config.yaml
model: "image inpainting model"
dataset: "photos of plants, animals and fungi (iNaturalist)"
train_examples: 155796
image_size: 32
crop_scale_min: 0.7
horizontal_flip: true
task: "inpainting"
loss: "mse"
arch: "unet"
norm: "groupnorm"
activation: "silu"
weight_standardization: false
padding_mode: "reflect"
widths: [96, 192, 288]
blocks_per_level: 1
block: "basic"
dropout: 0.1
attention: false
upsampling: "nearest_conv"
init: "xavier_uniform"
residual_init: "none"
optimizer: "ademamix"
lr: 0.00185
beta1: 0.9
beta2: 0.999
eps: 1e-06
beta3: 0.999
alpha: 2
steps: 31200
batch_size: 128
epochs: 25.6
lr_schedule: "wsd"
decay_fraction: 0.4
final_lr_fraction: 0
warmup_steps: 620
weight_decay: 0.2
Rows from block 2, named by matrix and row number. Rows with one number belong to one channel. Each number is 128 + 32 x the weight over the matrix's rms, rounded and kept within 0 to 255. All counts start at 0.
# convs0: first 3x3 conv (model.mid.0.convs.0.weight, 288x288x3x3), inputs 248-255, a 3x3 kernel for each
# convs1: second 3x3 conv (model.mid.0.convs.1.weight, 288x288x3x3, transposed), outputs 248-255, a 3x3 kernel for each
convs0.116 [202 142 116 101 134 120 171 163 125  71 127 171 136 108 147 141 122 143 124   0  24 192  97  91 171 144 199 109 114 123 146 124 108 135 138 143 169 136 120 145 128 127 130 118 116 112  86  68 105 105  49 136 110 125 125 105 133 137 117  93 107 128  95 138 125 125 129 114 116 126 108 112]
convs0.117 [141 115 128  79  81 103 129  97 120 153 155 140 132 136 143 128 111 120 148 115  92 162 193  89 105 178 178 139 131 126 145 123 117 125 116 124 140 131 116 127 125 129 125 119 124 116  89 120 107 108  90 122 166 125 122 110 107 139 108  86 124 109 132 134 130 126 126 123 128 115 112 134]
convs0.118 [127 123 127 131 131 131 135 135 134 126 126 125 127 128 127 125 126 125 139 135 141 144 143 145 149 149 153 130 130 129 131 131 131 131 131 130 128 128 129 128 129 131 128 129 131 124 118 123 124 121 123 127 123 125 130 130 129 128 128 128 129 128 128 127 127 127 127 128 128 127 127 128]
convs0.119 [ 96 121 130 247 186  84 214 180 126 133 163 168 149 157 159 173 173 159 115  78  73  97  46  67  58  97  99 143 141 133 130 122 125 150 131 145 125 123 113 112 128 138 117 154 168 103 107 157 100 107 155 100 158 132 137 111 104  96  94 121  63  63 140 128 136 129 120 136 136 122 147 152]
convs0.120 [132 126 123 134 127 145 119 113 130 122 125 126 119 124 124 124 126 131 117 129 192 139 129 120 155 148  70 127 129 135 131 130 130 132 131 132 128 127 134 130 126 130 133 131 128 126 103 140 127 112 137 126 117 115 130 128 132 134 130 118 132 135 133 128 128 131 129 127 126 128 130 129]
convs0.121 [115  73  55  40  82  76  86  93 192 109  89  97 123 148 138 107 153 136 120  35 112 114 159 144 255 144 202 116 126 101 126 129 135 128 180 180 107 142  87  75 112 119 118 140 128 111  86 117 113 131 135 173 177 143 113 173 152 144 165 149 152 245 162 124 130 100 114 113 119 130 139 118]
convs0.122 [ 97 113  95 102  56  59  92 122 120 166 130 130 129 130 106 118 107 127  98  86  81  73 192  94  57 230 149 135 130 149 127 117 142 147 118 145  97 120 118  86 110 137 124 139 139  94 124  72 130 152 111  85 119 150 127  86  92 142 127 117 176 142 161 102 123 127 106 136 141 138 142 140]
convs0.123 [122 142 137  53  93 165  19  69 136 114 103 101 148 126 117 137 156 130  94 173 255 150 130 111 152  88  38 128 114 103 134 126 105 110 133 126 119 135 150 132 143 133 158 168 125 183 160 255 136 154 187 134 130 155 158 143 171 166 160 124 154 139 136 141 130 151 145 135 141 156 146 138]
convs0.124 [153 129 124  97 101 161  83  84  99 144 131 130 123 125 127 122 118 119  34 113 160 141 145  70 229 183  84 135 135 146 130 125 133 118 115 127 131 128 127 128 132 127 134 148 148  65  52 167 102 120 152 144 140 139 119 115 117 132 119 105 140 154 143 128 120 122 128 128 128 133 142 141]
convs0.125 [174 138 186 120 160 161 121  26  52 123 111  95 139 114 111 120 114 140 163 131 100 231 170 120 158 110 151 151 115 133 130 122 113 117 129 138 137  93  96 166 156 172 141 129 153 111 180 132 152 128 110 149 161 117 143 108 108  66  91  91 108 133 112 129  99 115 140 130 163 122 125 147]
convs0.126 [134 169 226  50 104 135 106 129 137 174 123 116 132 115  67 134 140 111  88 237  38  58  94  69   0   0 119 146 118 130 117 114 117 125 139 119 147 147 121 148 158 138 166 168 138  77 255 130  96 163 114 113 143 146  72 108 168  81 141 187 103 175 167 123 140 137 134 146 150 153 172 158]
convs0.127 [126 125 128 129 130 132 132 134 135 125 126 125 126 127 126 126 126 125 136 133 135 142 141 142 146 149 153 131 130 129 131 131 131 131 131 131 128 128 129 128 129 131 129 130 131 123 119 120 123 121 121 126 124 125 130 130 129 129 128 129 129 129 129 127 127 127 127 127 128 127 127 128]
convs0.128 [123 125 127 129 130 129 136 136 135 126 125 126 127 126 128 126 125 124 142 134 144 145 147 152 152 152 162 130 130 129 131 131 132 131 131 130 126 127 129 127 129 132 129 130 132 123 115 119 124 123 122 128 126 126 130 130 131 129 130 130 131 131 129 126 126 128 127 127 130 128 127 129]
convs0.129 [133 124 130 124 127 133 139 137 138 125 128 127 130 131 132 126 126 126 147 123 134 153 150 144 157 166 175 130 130 127 133 132 130 130 131 130 129 127 127 128 128 128 128 130 131 122 115 120 121 122 116 129 128 122 128 128 126 130 128 127 128 126 126 127 125 126 127 127 127 126 126 128]
convs0.130 [134 127 126 134 131 138 138 129 140 128 126 126 129 130 129 124 125 123 139 131 155 155 156 160 161 165 162 131 130 130 133 131 132 131 130 130 128 125 127 129 127 131 131 129 134 121 122 125 121 125 121 125 127 125 128 127 130 127 126 124 128 132 130 127 125 127 129 127 129 128 126 129]
convs0.131 [154 118 200  95 119 157 156 221 182  92  77  87 141 125 113 172 174 125 166 211 110 121  85 127  58   0  64 121 125 148 130 122 126 130 156 132 118 118 135 138 149 154 171 151 144 179 211  85 140 218 129  70 144 137 110 143 197 117 129 161 149 188 159  99 105 136 128 138 159 160 142 139]
convs0.132 [127 126 127 128 129 131 133 132 134 125 126 125 127 126 127 125 125 125 139 134 139 141 143 144 147 152 153 131 130 129 132 131 131 131 131 131 128 128 129 128 129 131 128 129 131 124 119 119 122 121 120 125 126 125 131 130 130 129 129 129 129 128 128 127 126 127 127 127 128 127 127 128]
convs0.133 [175 191  69  61 109 184  49 111 135 108  61 142 174  71 111 155  64 102 120 165 223 105 223  34 100 172   0 123 105 133 166  97  93 103  76 125 174 154  86 142 117  85 179 148 120 102  87 193  89 145 141  67 136  47 124 128 121 154  96  84 116 109 129 177 137 111 166 126 115 171 145 131]
convs0.134 [126 116 130 107  84 149 111  82 169 148 135 121 154 138 122 110 125 142  64  83 254 141 131 148 255 184  56 131 122 111 132 122 114 125 138 135 134 123 108 125 107 119 146 128 136 123  85 171 118 123 178 175 153 114 126 112 113 114 127 103 115 177 143 132 120 117 138 113 116 125 128 129]
convs0.135 [130 137 131 121 131 127 151 142 138 122 126 132 122 127 139 118 116 124 191 127 146 183 168 169 164 180 187 128 128 129 128 132 135 128 130 134 128 127 127 125 124 131 127 123 129 136 106 109 151 124 114 146 127 128 135 132 134 133 133 127 127 125 121 127 125 127 126 126 130 126 122 128]
convs0.136 [145 130 121 149 116 115 137 123 141 133 128 122 121 122 137 124 134 142 115 164 172  59 111 141 112  68  69 124 120 123 115 117 137 131 132 136 137 132 142 114 124 139 126 125 135 121 130 153  97 103 135  87 107 137 121 121 125 113 122 130 122 134 131 132 127 133 121 125 134 129 130 134]
convs0.137 [150 142 127 150 109  91 179 183 176 146 105 153 169  89 120 127  92 100 136  65  94 102 144 139 104 160  90 162 131 127 120 111 133 120 119 152 129  95 118 144 106 156 139 117 144 119 109  44  95 116 110 147 143 150 163 138 115 115 146 137 119 125 123 133 112 116 143 107 135 139 125 133]
convs0.138 [128 126 119 131 130 131 131 135 144 127 126 125 129 127 126 129 128 127 124 133 156 129 139 151 149 138 130 131 129 128 133 130 129 132 132 129 129 130 130 128 129 130 128 129 131 125 117 118 118 120 122 120 121 122 129 129 131 131 129 129 131 133 128 128 128 127 128 127 128 128 127 127]
convs0.139 [ 95 113 171   0  21 100  30  70   3 139  90  95 136 107 175  84  69 195 202  41  92 146  46   9 117 136 244 121 119 119  97  97 128 111 123 213 200 147 101 173 118  98 154 124 103 174 159 170 149 136 107 103 153 166 145 121  98 116 100 149 151 115 198 146 132 113 141 142 134 126 155 162]
convs0.140 [133 123 127 132 130 131 134 137 134 128 126 124 129 129 127 128 128 126 126 139 130 136 144 143 141 135 143 131 130 130 132 131 132 131 131 131 130 128 129 130 131 132 130 131 133 118 123 113 113 123 119 117 123 123 126 127 128 125 124 127 127 129 130 127 127 127 128 128 129 128 128 129]
convs0.141 [102 135 129 208 121  89 133  99 127 163 140 111 189 139 141 173 119 138 162 210 166  21  45  99 107  43  80 114  93 104 137 124 107 150 146 113 119 152 150  91 109 108 148 121 142 194 243 180  94  99 186 107  81 144 104 101 101  85 115 104 104 163 115 137 142 113 120 110 101 156 133 126]
convs0.142 [124 124 134 121 128 133 135 138 133 125 126 126 128 127 127 125 124 126 144 130 123 145 140 139 144 154 170 131 130 128 132 131 130 130 131 132 128 127 128 129 129 130 127 128 131 120 117 115 122 120 114 127 130 127 130 129 127 128 129 132 127 124 127 126 125 126 126 127 129 125 126 128]
convs0.143 [125 126 124 130 139 138 136 133 130 119 126 130 129 124 129 126 120 125 160 119 134 157 144 134 153 157 149 129 129 129 133 130 127 130 131 134 130 128 129 133 130 127 129 128 128 139 113 114 130 120 116 128 129 124 136 132 130 137 129 121 129 122 122 129 128 128 131 128 126 127 125 127]
convs0.144 [127 126 121 138 131 128 138 130 129 130 130 127 129 130 129 128 127 127 146 139 153 141 142 144 129 139 127 130 131 130 130 130 131 130 130 131 130 129 129 130 130 130 129 129 129 121 117 120 122 118 124 115 117 119 129 129 126 126 127 125 127 128 127 131 130 130 130 131 130 129 130 129]
convs0.145 [120 125 123 137 135 126 141 135 132 125 129 129 126 129 127 126 127 124 160 140 158 142 136 145 125 135 128 130 133 132 130 132 132 132 130 129 128 129 131 130 130 131 130 129 129 128 120 129 129 119 124 119 117 121 133 134 129 130 131 126 130 126 124 130 131 131 130 132 130 130 130 128]
convs0.146 [125 122 123 129 127 128 131 131 133 129 129 127 128 129 127 127 128 126 147 149 155 142 142 145 137 133 134 130 131 130 130 130 130 130 130 129 130 129 130 129 130 130 129 129 129 123 121 122 119 120 120 118 119 119 128 129 129 128 128 128 126 127 125 130 130 130 130 130 130 129 129 128]
convs0.147 [125 124 124 129 127 128 132 130 131 128 129 127 127 129 128 126 127 126 151 147 158 143 142 145 136 137 135 130 131 130 130 131 131 129 130 130 130 129 130 129 129 130 129 129 129 124 121 125 121 120 121 120 120 119 129 130 129 128 128 127 126 126 125 130 130 130 129 130 130 129 129 129]
convs0.148 [145 169 196 199 112 124 133  60 179 175  95  96  77 109  63  94 113  75 136 194 134  75 160 143  89 156 152 121 129 150  58  90 131 151 132 131 131 127 152  93 114 169 132 138 181  92 138 121 143 138 109 114 130 163 118 132 131  69  83 151 137 162 197 124 130 150  94 123 154 139 149 172]
convs0.149 [125 124 125 128 128 127 133 131 130 128 129 127 128 129 128 127 128 126 153 153 151 143 141 141 131 128 132 131 131 131 130 131 130 130 130 130 130 130 130 130 130 130 130 129 129 121 123 122 118 120 119 118 118 118 130 130 128 127 129 127 126 126 125 130 130 130 130 131 131 129 129 129]
convs0.150 [127 126 124 128 126 132 130 126 128 126 129 128 125 127 128 125 127 130 150 146 168 147 140 132 133 127 107 130 131 132 131 131 129 130 130 131 130 129 129 130 129 128 131 129 127 122 118 129 118 116 127 118 118 116 130 130 129 131 129 124 128 127 126 130 130 130 130 130 129 128 129 128]
convs0.151 [126 119 121 132 126 126 132 132 129 130 129 127 130 130 129 131 129 126 141 149 145 144 148 147 132 130 138 131 131 130 131 130 131 129 129 129 132 129 129 130 131 133 130 131 132 117 119 118 114 121 118 114 118 119 128 127 128 124 124 126 123 126 126 131 129 129 130 130 132 130 130 131]
convs0.152 [222 230 178 115 140 139 222 147 109  73 152 221 126 120 201 113 113 184 132  66  16 155 123 129  78  69 171 135 130 126 124 138 146 106 145 184 121 123 114 103  75 123 150 112 140  70  73  64 109 129 105 168 157 169 146  88 133 162 129  69  63 110 103 125 116 144 133  99 131 132 116 139]
convs0.153 [ 58 124  75 122 123  79 104 105 130 118 145 173 144 151 164 177 142 167 117 208  57  67  35  61 147  67  74 128 148 156 119 141 132 129 134 130 132 139 117 137 103 117 117 105 126 123 255 132  99 171 133  84 137 166  98  76 120  97 102 113  84 100 127 121 124 129 122 110 118 119 115 119]
convs0.154 [123 122 124 127 127 127 132 130 130 127 129 128 127 129 128 126 127 126 153 150 154 146 143 143 135 133 135 130 131 131 130 131 131 129 130 130 130 130 130 129 130 130 129 129 129 123 121 124 120 120 120 120 119 119 129 130 129 128 129 128 127 126 125 130 130 130 130 130 130 129 129 129]
convs0.155 [126 123 122 132 132 128 135 129 132 129 129 127 130 129 128 128 127 124 151 146 154 141 143 151 131 134 134 130 131 130 130 130 132 131 130 129 130 129 131 129 129 132 128 128 130 124 121 121 119 120 123 116 118 122 128 129 129 126 127 127 128 127 124 130 130 130 130 130 131 129 128 128]
convs0.156 [ 42  89  89 129 103  56 213 247 100 113 165 165 118 153 167 149 170 152 145  80  35 166 122  28 113 154 120 119 120 135 145 131 127 135 114 122 105 144 144  92 114 131 100 149 157 123  88 114 130 112 121 154 139 177  93 116 115 144 131 110 122  68  89 110 137 158 100 131 152 110 141 158]
convs0.157 [122 125 124 134 137 116 133 131 124 131 130 127 133 130 130 130 128 126 167 151 135 136 144 153 104 121 140 131 132 129 127 130 132 131 131 131 132 132 131 130 130 132 127 126 130 124 120 114 117 117 120 108 115 121 131 131 123 122 126 128 126 125 124 131 132 131 130 131 132 128 128 130]
convs0.158 [216 185 185   6  96 101 205 158  96  52  70  62 119  86  89  76  71  95 255 145 115 233 215 178 202 176 204  87  99  89 126 120 109 108 113 137 156 127 154 139 129 162 136 122 154 219 209 166 117 148 125 177 159 123  81 139 171 155 158 109 144 119  77 135 128 141 139 126 128 139 113 119]
convs0.159 [ 21  91 213   0  24  52 140 240 178  20 105 155  53 108 188 111 123 152 177 219  70  71 249  56  29 255 192  78  97 154 124 146 168 130 132 122 137 130 126  92 111 114 107  92 140  76 130 156 144 206 157 135 193 175  89  98 106 144 156 179 136 100 140 114 106 142 103 124 167 110 122 160]
convs0.160 [154 115 108 141 125 139 132  85 181 127 135 119 107 108 124 115 135 131 128 190 255  85 140 183 169 118  92 112 122 139 108 114 135 126 129 126 137 147 157 132 139 157 130 135 148 144 119 177 133 110 167  99 134 134 120 140 183 110 120 141 143 154 128 133 140 145 135 136 147 132 137 136]
convs0.161 [125 121 125 122 123 128 133 125 123 126 129 128 129 129 127 127 127 127 158 154 159 162 157 141 146 134 122 133 130 130 134 131 127 130 130 129 132 131 129 133 129 127 129 126 128 121 119 120 115 117 121 119 118 111 136 130 130 132 128 124 127 120 117 132 130 129 130 128 128 126 125 128]
convs1.116 [186 105  36 110  71  94 135 113 111  58 137 166  58 120 171 131 171 163  86  28 120 156  93 129 193 156 165 108 111 135 134 127 124 143 135 142  95 131 140 144 148 163 124 121 127 127  87  98  97  94 118 145 134 153 193 141  71 166 149 131  95  91 138 103 137 132 129 144 141 122 128 115]
convs1.117 [151 157 163 100 156 164 116 140 146  98 130 157  76 119 154 115 138 144  93  64  42 142 100  53 167 112  72 120 134 136 123 141 118 126 128 108 113 109 126 147 124 154 140 130 153 123 106  89 157 114  93 137 140 135 144 128 115 143 148 142 110 131 131 107 124 138 121 132 155 135 143 148]
convs1.118 [125 127 125 125 126 126 127 128 128 129 128 128 130 129 130 131 130 131 120 116 123 118 118 122 124 126 125 125 127 127 127 128 129 129 128 129 127 129 132 130 131 133 130 130 131 130 127 128 129 127 127 129 128 126 128 130 128 128 129 128 128 129 130 128 129 130 130 130 131 130 130 132]
convs1.119 [ 67  66 120 155 143 147 130 133 131 131 108 102 131  91 105 106  77  89  84  96 118 124 135 138 174 162 141 114 116 132 106 153 128 134 153 115 160 127 105 139  57 115 118  68 121 103 128  97  87 109  74  98  97 103 111 129 135 122 148 139 168 143 146 131 124 115 124  89 114 113  91 115]
convs1.120 [126 132 124 125 117 108 131 123 119 115 118 133 130 129 138 138 135 127 166 123 108 129 122 111  95 125 132 125 127 126 130 127 126 129 129 136 127 125 128 129 128 122 130 134 125 150 134 132 134 125 131 119 125 130 126 140 132 119 125 114 118 127 125 123 128 131 131 129 123 133 130 123]
convs1.121 [146  71  77  97 121 110  83 107 155  90 160 139  69 140 111  90 141  72 157 109 191 210 141 255 188 151 255 162 125 113 100 116 140 123 123 143  63 140 167 135 141 156 158  89 137 204 128 224 255 128 191 221  85 143 235 115  50 107 135 105  33 155 209  96 150 125 108 137  97 151 130  93]
convs1.122 [135 129 151 191 132 125 137 105 109 204 184 145 172 153 115 130  92 100  28  27  98  19  82  99 110 187  80 145 159 159 151 169 132 122 127 121 100  72  82  98  93 127  96 154 164  76  93 103 109 120 126 118 162 153 103 116 125 135 134  90 133 125  78 144 130 104 116  93  98 121 131 141]
convs1.123 [119 121  81  81  92 101 122 102 116 108 121 199  99 108 158 145 176 166 255 185 131 255 138 149 149  49 175 107 148 156 132 130 146 129 110 127 146  88  99 175 134 123 170 140 137 198 163 153 210 179 127 172 168 129 130 186 150  75 118 159  65  68 129 122 114 133 141 131 126 156 153 130]
convs1.124 [124 184 174 112 131 113  98 113 120 122 125 154 116 110 145 143 135 132 148  96  97 179 138 138 127 155 199 147 156 136 140 138 137 106 105 135  79  83 141 121 132 152 170 152 134 173 103  86 186 116 122 154 146 136 148 153 126 129 144 124 102 119 142 105 111 146 125 132 143 158 146 131]
convs1.125 [128 183 232  94 165 212  43 118 120 150 119  81 158 125  87 141 115  86  47  59  45  61  88  75  72 115  98 128 137 135 123 131  98 109  91  41 141 120 133 155 123 151 184 164 191  69  83  76 111 104  47 145 165 160 133 117 158 115 149 190 110 114 124 149 133 151 137 132 182 145 137 165]
convs1.126 [ 78 116 181  85 154 189  80 123 171 225 100  81 176 129  69  91 109  96 120 255 138  92 157  95 103   9  44 139 105 136 116 124 131 117  86  88 156 107  96 195 128 135 161 140 154  68 156 116 107 165  89 177 187 118  80  34 112 104  72 190 137 119 159 170  95 107 157 124 145 119 132 143]
convs1.127 [126 126 126 126 126 127 126 127 128 129 129 128 130 130 129 130 130 130 121 115 121 121 120 123 126 126 126 126 128 127 127 128 128 128 129 129 126 128 131 129 131 131 132 131 130 129 127 127 130 128 127 131 130 127 128 129 128 129 129 129 127 128 129 128 129 130 129 130 130 130 131 130]
convs1.128 [125 124 124 127 124 125 127 128 130 131 130 129 130 129 130 131 131 132 120 112 120 119 115 121 129 122 126 126 127 127 128 129 129 128 128 129 127 129 131 129 133 135 133 132 133 129 127 128 131 128 127 134 130 125 128 129 127 129 129 129 127 127 131 129 130 130 129 131 132 131 132 133]
convs1.129 [125 127 131 123 126 132 127 130 134 129 132 128 121 126 131 128 129 132 114 100 121 127 113 121 143 130 128 124 129 130 127 128 129 128 127 130 125 128 132 132 133 134 136 132 132 134 122 124 138 129 123 139 133 126 127 131 129 135 132 130 128 126 130 127 130 130 128 131 132 132 132 132]
convs1.130 [124 125 128 121 126 125 122 129 131 126 129 130 129 130 129 131 130 127 114  98 109 106 106 119 115 121 133 124 128 130 125 128 132 126 126 128 129 124 125 136 130 129 133 134 135 128 119 120 131 121 120 133 130 128 128 134 130 125 134 135 124 129 136 129 130 130 131 129 129 131 131 133]
convs1.131 [ 79  98 158  56 150 212  98 162 187 150 121 138 190 152 131 140 139 123 153 219 157 102  91 130  63   0  92 133 127 146 143 129 133 123 116 107 135 112  99 116 110 102 149 140 151  72 131 102 135 171  91 175 138 109 144 123 140  88  90 147  62 106 150 146 118 128 129 116 126 130 155 156]
convs1.132 [126 127 125 126 125 125 127 126 127 129 129 128 129 129 130 131 130 131 121 113 120 121 117 122 127 125 125 126 127 127 127 127 128 129 129 129 127 129 130 129 132 131 131 131 131 130 127 127 130 127 127 131 130 127 129 130 128 129 129 129 127 127 129 128 129 129 129 130 130 130 130 131]
convs1.133 [109 200 191  42 158 171  47 102 140  62 123 164  41  78 109 153 143  80 174 129  94 193 161 136 103 176 193  97 146 128 118 152 122 124 122 111 171 115 121 156 127 118 167 146 147 219 108  63 221 112 113 149 117 158 170 171 138 106 167 114  62 109  97 136 117 143 129 124 116 170 128 106]
convs1.134 [138 140 121  89  85  97 135 110 135  80 109 170  95 117 155 144 150 115 193  17  38 146  55 124  80 126 252 119 129 130 119 104 127 135 118 150 127 109 111 154 150 124 142 122 119 190 111 109 168  98 113 131  96 146 162 175 119 101 142 125 104 165 175 124 136 142 140 140 115 147 137 106]
convs1.135 [149 128 113 138 118 116 129 119 121 127 136 138 114 125 146 123 130 148 102  89 133 115 102 118 147 142 124 122 124 126 126 129 137 125 129 135 119 135 138 128 142 139 147 138 129 138 134 137 143 136 127 139 134 125 136 134 125 143 132 129 127 115 129 128 133 131 126 133 135 141 135 133]
convs1.136 [119 130 113 121 126 109 140 142 141 124 113 119 144 122 113 133 119 113 129 141 133 113 130 151  93 103 144 133 115 120 125 128 140 126 136 132 129 152 141 131 130 130 129 105 119 122 130 144 118 111 133 105  95 107 129 115 110 112 125 128 126 166 160 130 135 128 131 127 119 126 121 121]
convs1.137 [ 79  49 126 108  62  67 125 128 145 197 177  83 148 183 136 139 169 142   0  13 164   6  24 158  48 108 211 112 141 129  87 140 167 128 117 155 138 131 123 131 143  94 123 151 106 124 126 111 128 116 133  86 130 127  66  83 104  96 128 112 131 139 138 147 144 107 137 148 109 146 142 110]
convs1.138 [124 127 122 121 124 120 128 128 128 122 124 129 130 130 129 134 134 129 135 120 117 118 114 123 112 116 133 124 123 124 128 127 127 132 130 130 132 134 131 131 130 132 124 125 132 127 125 130 127 122 130 123 121 125 126 128 126 125 129 126 128 134 133 129 132 131 132 131 129 129 129 130]
convs1.139 [168 184 244 118 150 223 167 183 248 210 136 121 111  96 165 122  95 146 104 108 145 153 140  81 168 201  90 161 146 178  86 151 192 123 160 152  79 151 118 203 121  54 205 164  59 207 162 133 216 125  58 175 135  54 149 141 200 130 152 209  91  83  68 104 112 111 145 133 156 179 134  94]
convs1.140 [121 129 136 122 129 131 127 133 133 130 125 122 131 128 124 130 129 125 111 117 117 106 113 120 111 114 128 126 127 126 126 129 129 127 128 129 129 129 131 133 131 133 132 129 132 121 121 121 126 123 121 130 126 121 127 127 129 126 129 130 125 130 133 129 128 130 131 131 131 130 130 131]
convs1.141 [130 115 132 152 118 145 186 150 127 104 127 108 143 134  97 132 122  90 221 243 255 154 214 255  45 157 255 129 122 118 102  99 139 116 136 158 147 182 178 142 194 176  85  97 119 192 149 196 172 119 158  75  37 106 167 173 150 105 154 150 125 208 201 142 145 136 136 138 119 103  96 111]
convs1.142 [126 124 129 125 125 133 125 125 129 134 131 127 126 127 129 130 130 133 114 114 124 128 123 120 140 131 121 127 127 128 128 128 128 130 129 128 123 131 135 130 133 131 134 130 130 129 125 125 132 130 123 133 132 125 130 128 127 133 132 132 127 125 127 127 129 130 128 131 133 131 130 130]
convs1.143 [129 120 114 130 124 123 133 129 129 128 135 137 117 130 144 132 132 139 119  98 122 123 108 113 135 129 107 116 125 131 127 129 127 133 132 129 132 133 131 131 128 127 127 131 130 134 124 125 132 129 124 130 137 129 126 134 132 133 132 128 130 119 116 129 132 131 128 129 130 130 128 127]
convs1.144 [129 127 126 131 127 126 131 130 130 128 129 127 128 126 125 127 125 125 121 116 126 114 121 127 117 131 130 127 127 126 126 127 128 127 128 128 129 132 132 129 129 130 131 130 130 129 127 133 128 126 130 129 127 131 129 128 127 128 127 125 126 126 124 129 130 129 129 128 127 129 127 127]
convs1.145 [129 124 118 139 123 119 135 131 127 129 129 127 130 129 129 130 125 129 127 120 133 117 121 125 122 129 115 127 128 126 130 128 126 131 127 126 129 127 128 120 127 131 120 133 134 132 132 136 130 133 135 126 133 132 127 130 129 129 122 120 130 121 117 131 129 126 127 126 126 126 127 129]
convs1.146 [127 128 128 126 127 126 128 128 128 128 127 127 129 128 127 129 129 127 127 128 129 122 124 129 121 122 129 127 128 127 127 128 128 128 128 129 129 130 131 130 131 131 129 129 129 131 130 132 131 130 131 131 129 129 128 128 127 127 127 127 127 127 128 129 129 129 129 129 128 129 129 128]
convs1.147 [129 127 125 130 127 125 130 128 127 128 129 129 127 128 129 128 128 129 128 124 128 125 124 127 125 127 128 127 128 127 128 127 128 128 128 129 128 129 130 129 132 131 130 131 130 133 131 133 132 130 130 131 129 129 128 128 127 128 127 126 127 126 126 128 129 129 128 129 128 129 129 128]
convs1.148 [ 98  89  89 126  86  86 133  98 138 252 154  70 255 171  68 130 103 119  61 156 196 102 154 206 137 160 160 207 137  93  93 143 182  94 135 196  92 165 169 133 158 134 180 151  67  96 211 184 129 156 132 136 168 120 150 114 106  84  98 154 119 125 173 124 137 124 153 135 124 162 148 122]
convs1.149 [127 127 127 128 129 128 129 128 127 129 127 126 128 127 127 127 127 128 124 129 130 123 126 126 123 122 122 128 128 127 127 127 127 128 127 127 129 129 131 129 129 130 129 131 130 132 132 133 131 130 130 130 129 128 128 128 127 127 126 126 126 123 125 129 128 129 128 128 128 128 128 128]
convs1.150 [130 128 125 127 124 121 131 126 121 125 127 130 126 127 133 133 130 130 137 124 126 127 123 120 109 123 125 126 128 127 128 126 125 128 128 131 129 127 131 130 128 126 131 134 129 138 132 133 133 130 132 128 129 130 129 132 129 126 124 121 123 123 121 128 128 129 129 128 127 132 129 126]
convs1.151 [126 133 136 126 135 135 129 133 133 129 126 123 131 126 122 125 126 124 117 119 121 114 119 126 117 119 129 128 128 126 126 129 129 124 126 126 129 130 132 131 130 133 132 128 131 123 125 127 129 125 126 131 127 126 128 127 128 125 127 129 124 127 130 129 129 130 129 129 130 129 129 130]
convs1.152 [141  12  10 162  83  14 164 130  73 107 207 173  42 139 184  92 125 140  20   0  38 117  48 119 137 131 165 114 154 176 130 150 157 117 128 178  82  83  90  97 126 137 140 165 126 136 121 119 149 128 134 171 127 129 164  80  54 178 149  78 114 133 181 127 137  91 117 135 122 142 155 138]
convs1.153 [162 123 201 179 170 212 178 176 187 110 117 113 104 120 101 114 121  79 188 215 224 191 199 209 176 160 209 180 163 175 155 173 138 143 136 107  67  61  78  79  30 115  90  82  98 174 158 107 165 117  99 155  84 158 189 129 109 127 177 136 127 204 176 103 106 101 105  90 113 120 120 111]
convs1.154 [128 127 125 129 128 125 129 128 126 128 128 128 128 128 129 129 128 129 127 126 128 126 125 126 126 124 125 127 128 128 128 127 127 128 128 128 128 129 131 128 130 130 129 130 130 132 132 132 131 131 132 131 130 129 128 128 127 128 126 126 127 125 125 128 128 128 128 129 129 129 129 128]
convs1.155 [127 127 124 129 127 125 130 130 129 130 131 129 131 129 127 128 126 127 118 120 129 115 121 131 122 123 129 128 128 127 127 127 128 128 127 128 131 129 130 128 132 133 128 131 130 128 130 134 128 129 133 129 129 130 127 129 127 128 127 127 128 126 127 130 130 128 129 129 128 128 128 129]
convs1.156 [183 185 165 177 163 147 148 129  77  70  71 124  61  62 128 113  89 150 138  87  51 199 104  45 225 144  36 107 113 133 146 137  99 145 154 145 122 131 156  57  68 160 109  99 165 120 174 120 129 135 124 154 120  96 166 147 119 189 149  85 126 124 109 108 107 140  79  94 136  97 106 141]
convs1.157 [123 121 120 135 125 127 131 129 131 130 128 120 129 127 122 124 126 129 110 125 138 116 124 128 126 119 103 125 125 125 123 126 130 125 127 127 132 134 133 126 131 129 129 128 129 125 126 137 122 125 132 127 128 126 126 124 123 130 127 128 130 124 126 132 131 127 128 128 126 126 126 128]
convs1.158 [106  49  85  57  65 133  90  52 109 130 185 116  53 119  96 145 137  97 101  67 223 182 101 189 155  99 185 118 126 121 123 126 126 126 132 157  82 126 164 135 139 141 139 115  97 175 148 170 172 170 191 190 166 124 190 121  98 178 167 143  88 142 188 121 148 130 125 134 117 158 155 128]
convs1.159 [157 134 178 123  94 176 130  59  25 147 150 165  66 118 176 146 164 206 115 178 112 199 143  73 215 180  66 139  80 105 136 132 122  86 130 165  26 151 169  99 191 169 242 191 111 175 204 147 175 171 132 183 123  68 157  54 106 184 134  89  40 100 119  92 121 159  99 161 174 171 172 134]
convs1.160 [122 113  75 128  96  77 158 154 142 130 105 133 172 137 121 150 130 126 195 176 105  90 116 155  24  84 153 148 117 112 131 120 134 121 128 140 110 142 143 121 137 135 117 113 136 147 164 186 127 128 143 136 109 111 137 130 110  87 105 119 107 142 150 123 129 137 138 128 118 128 123 131]
convs1.161 [130 133 125 128 131 128 130 131 127 120 126 127 118 127 129 122 131 133 133 120 120 135 117 118 121 110 117 123 127 129 129 119 117 127 127 129 131 134 132 130 135 129 130 134 126 132 129 131 131 133 133 127 131 130 128 132 132 129 126 128 126 118 119 126 132 132 127 134 131 129 132 127]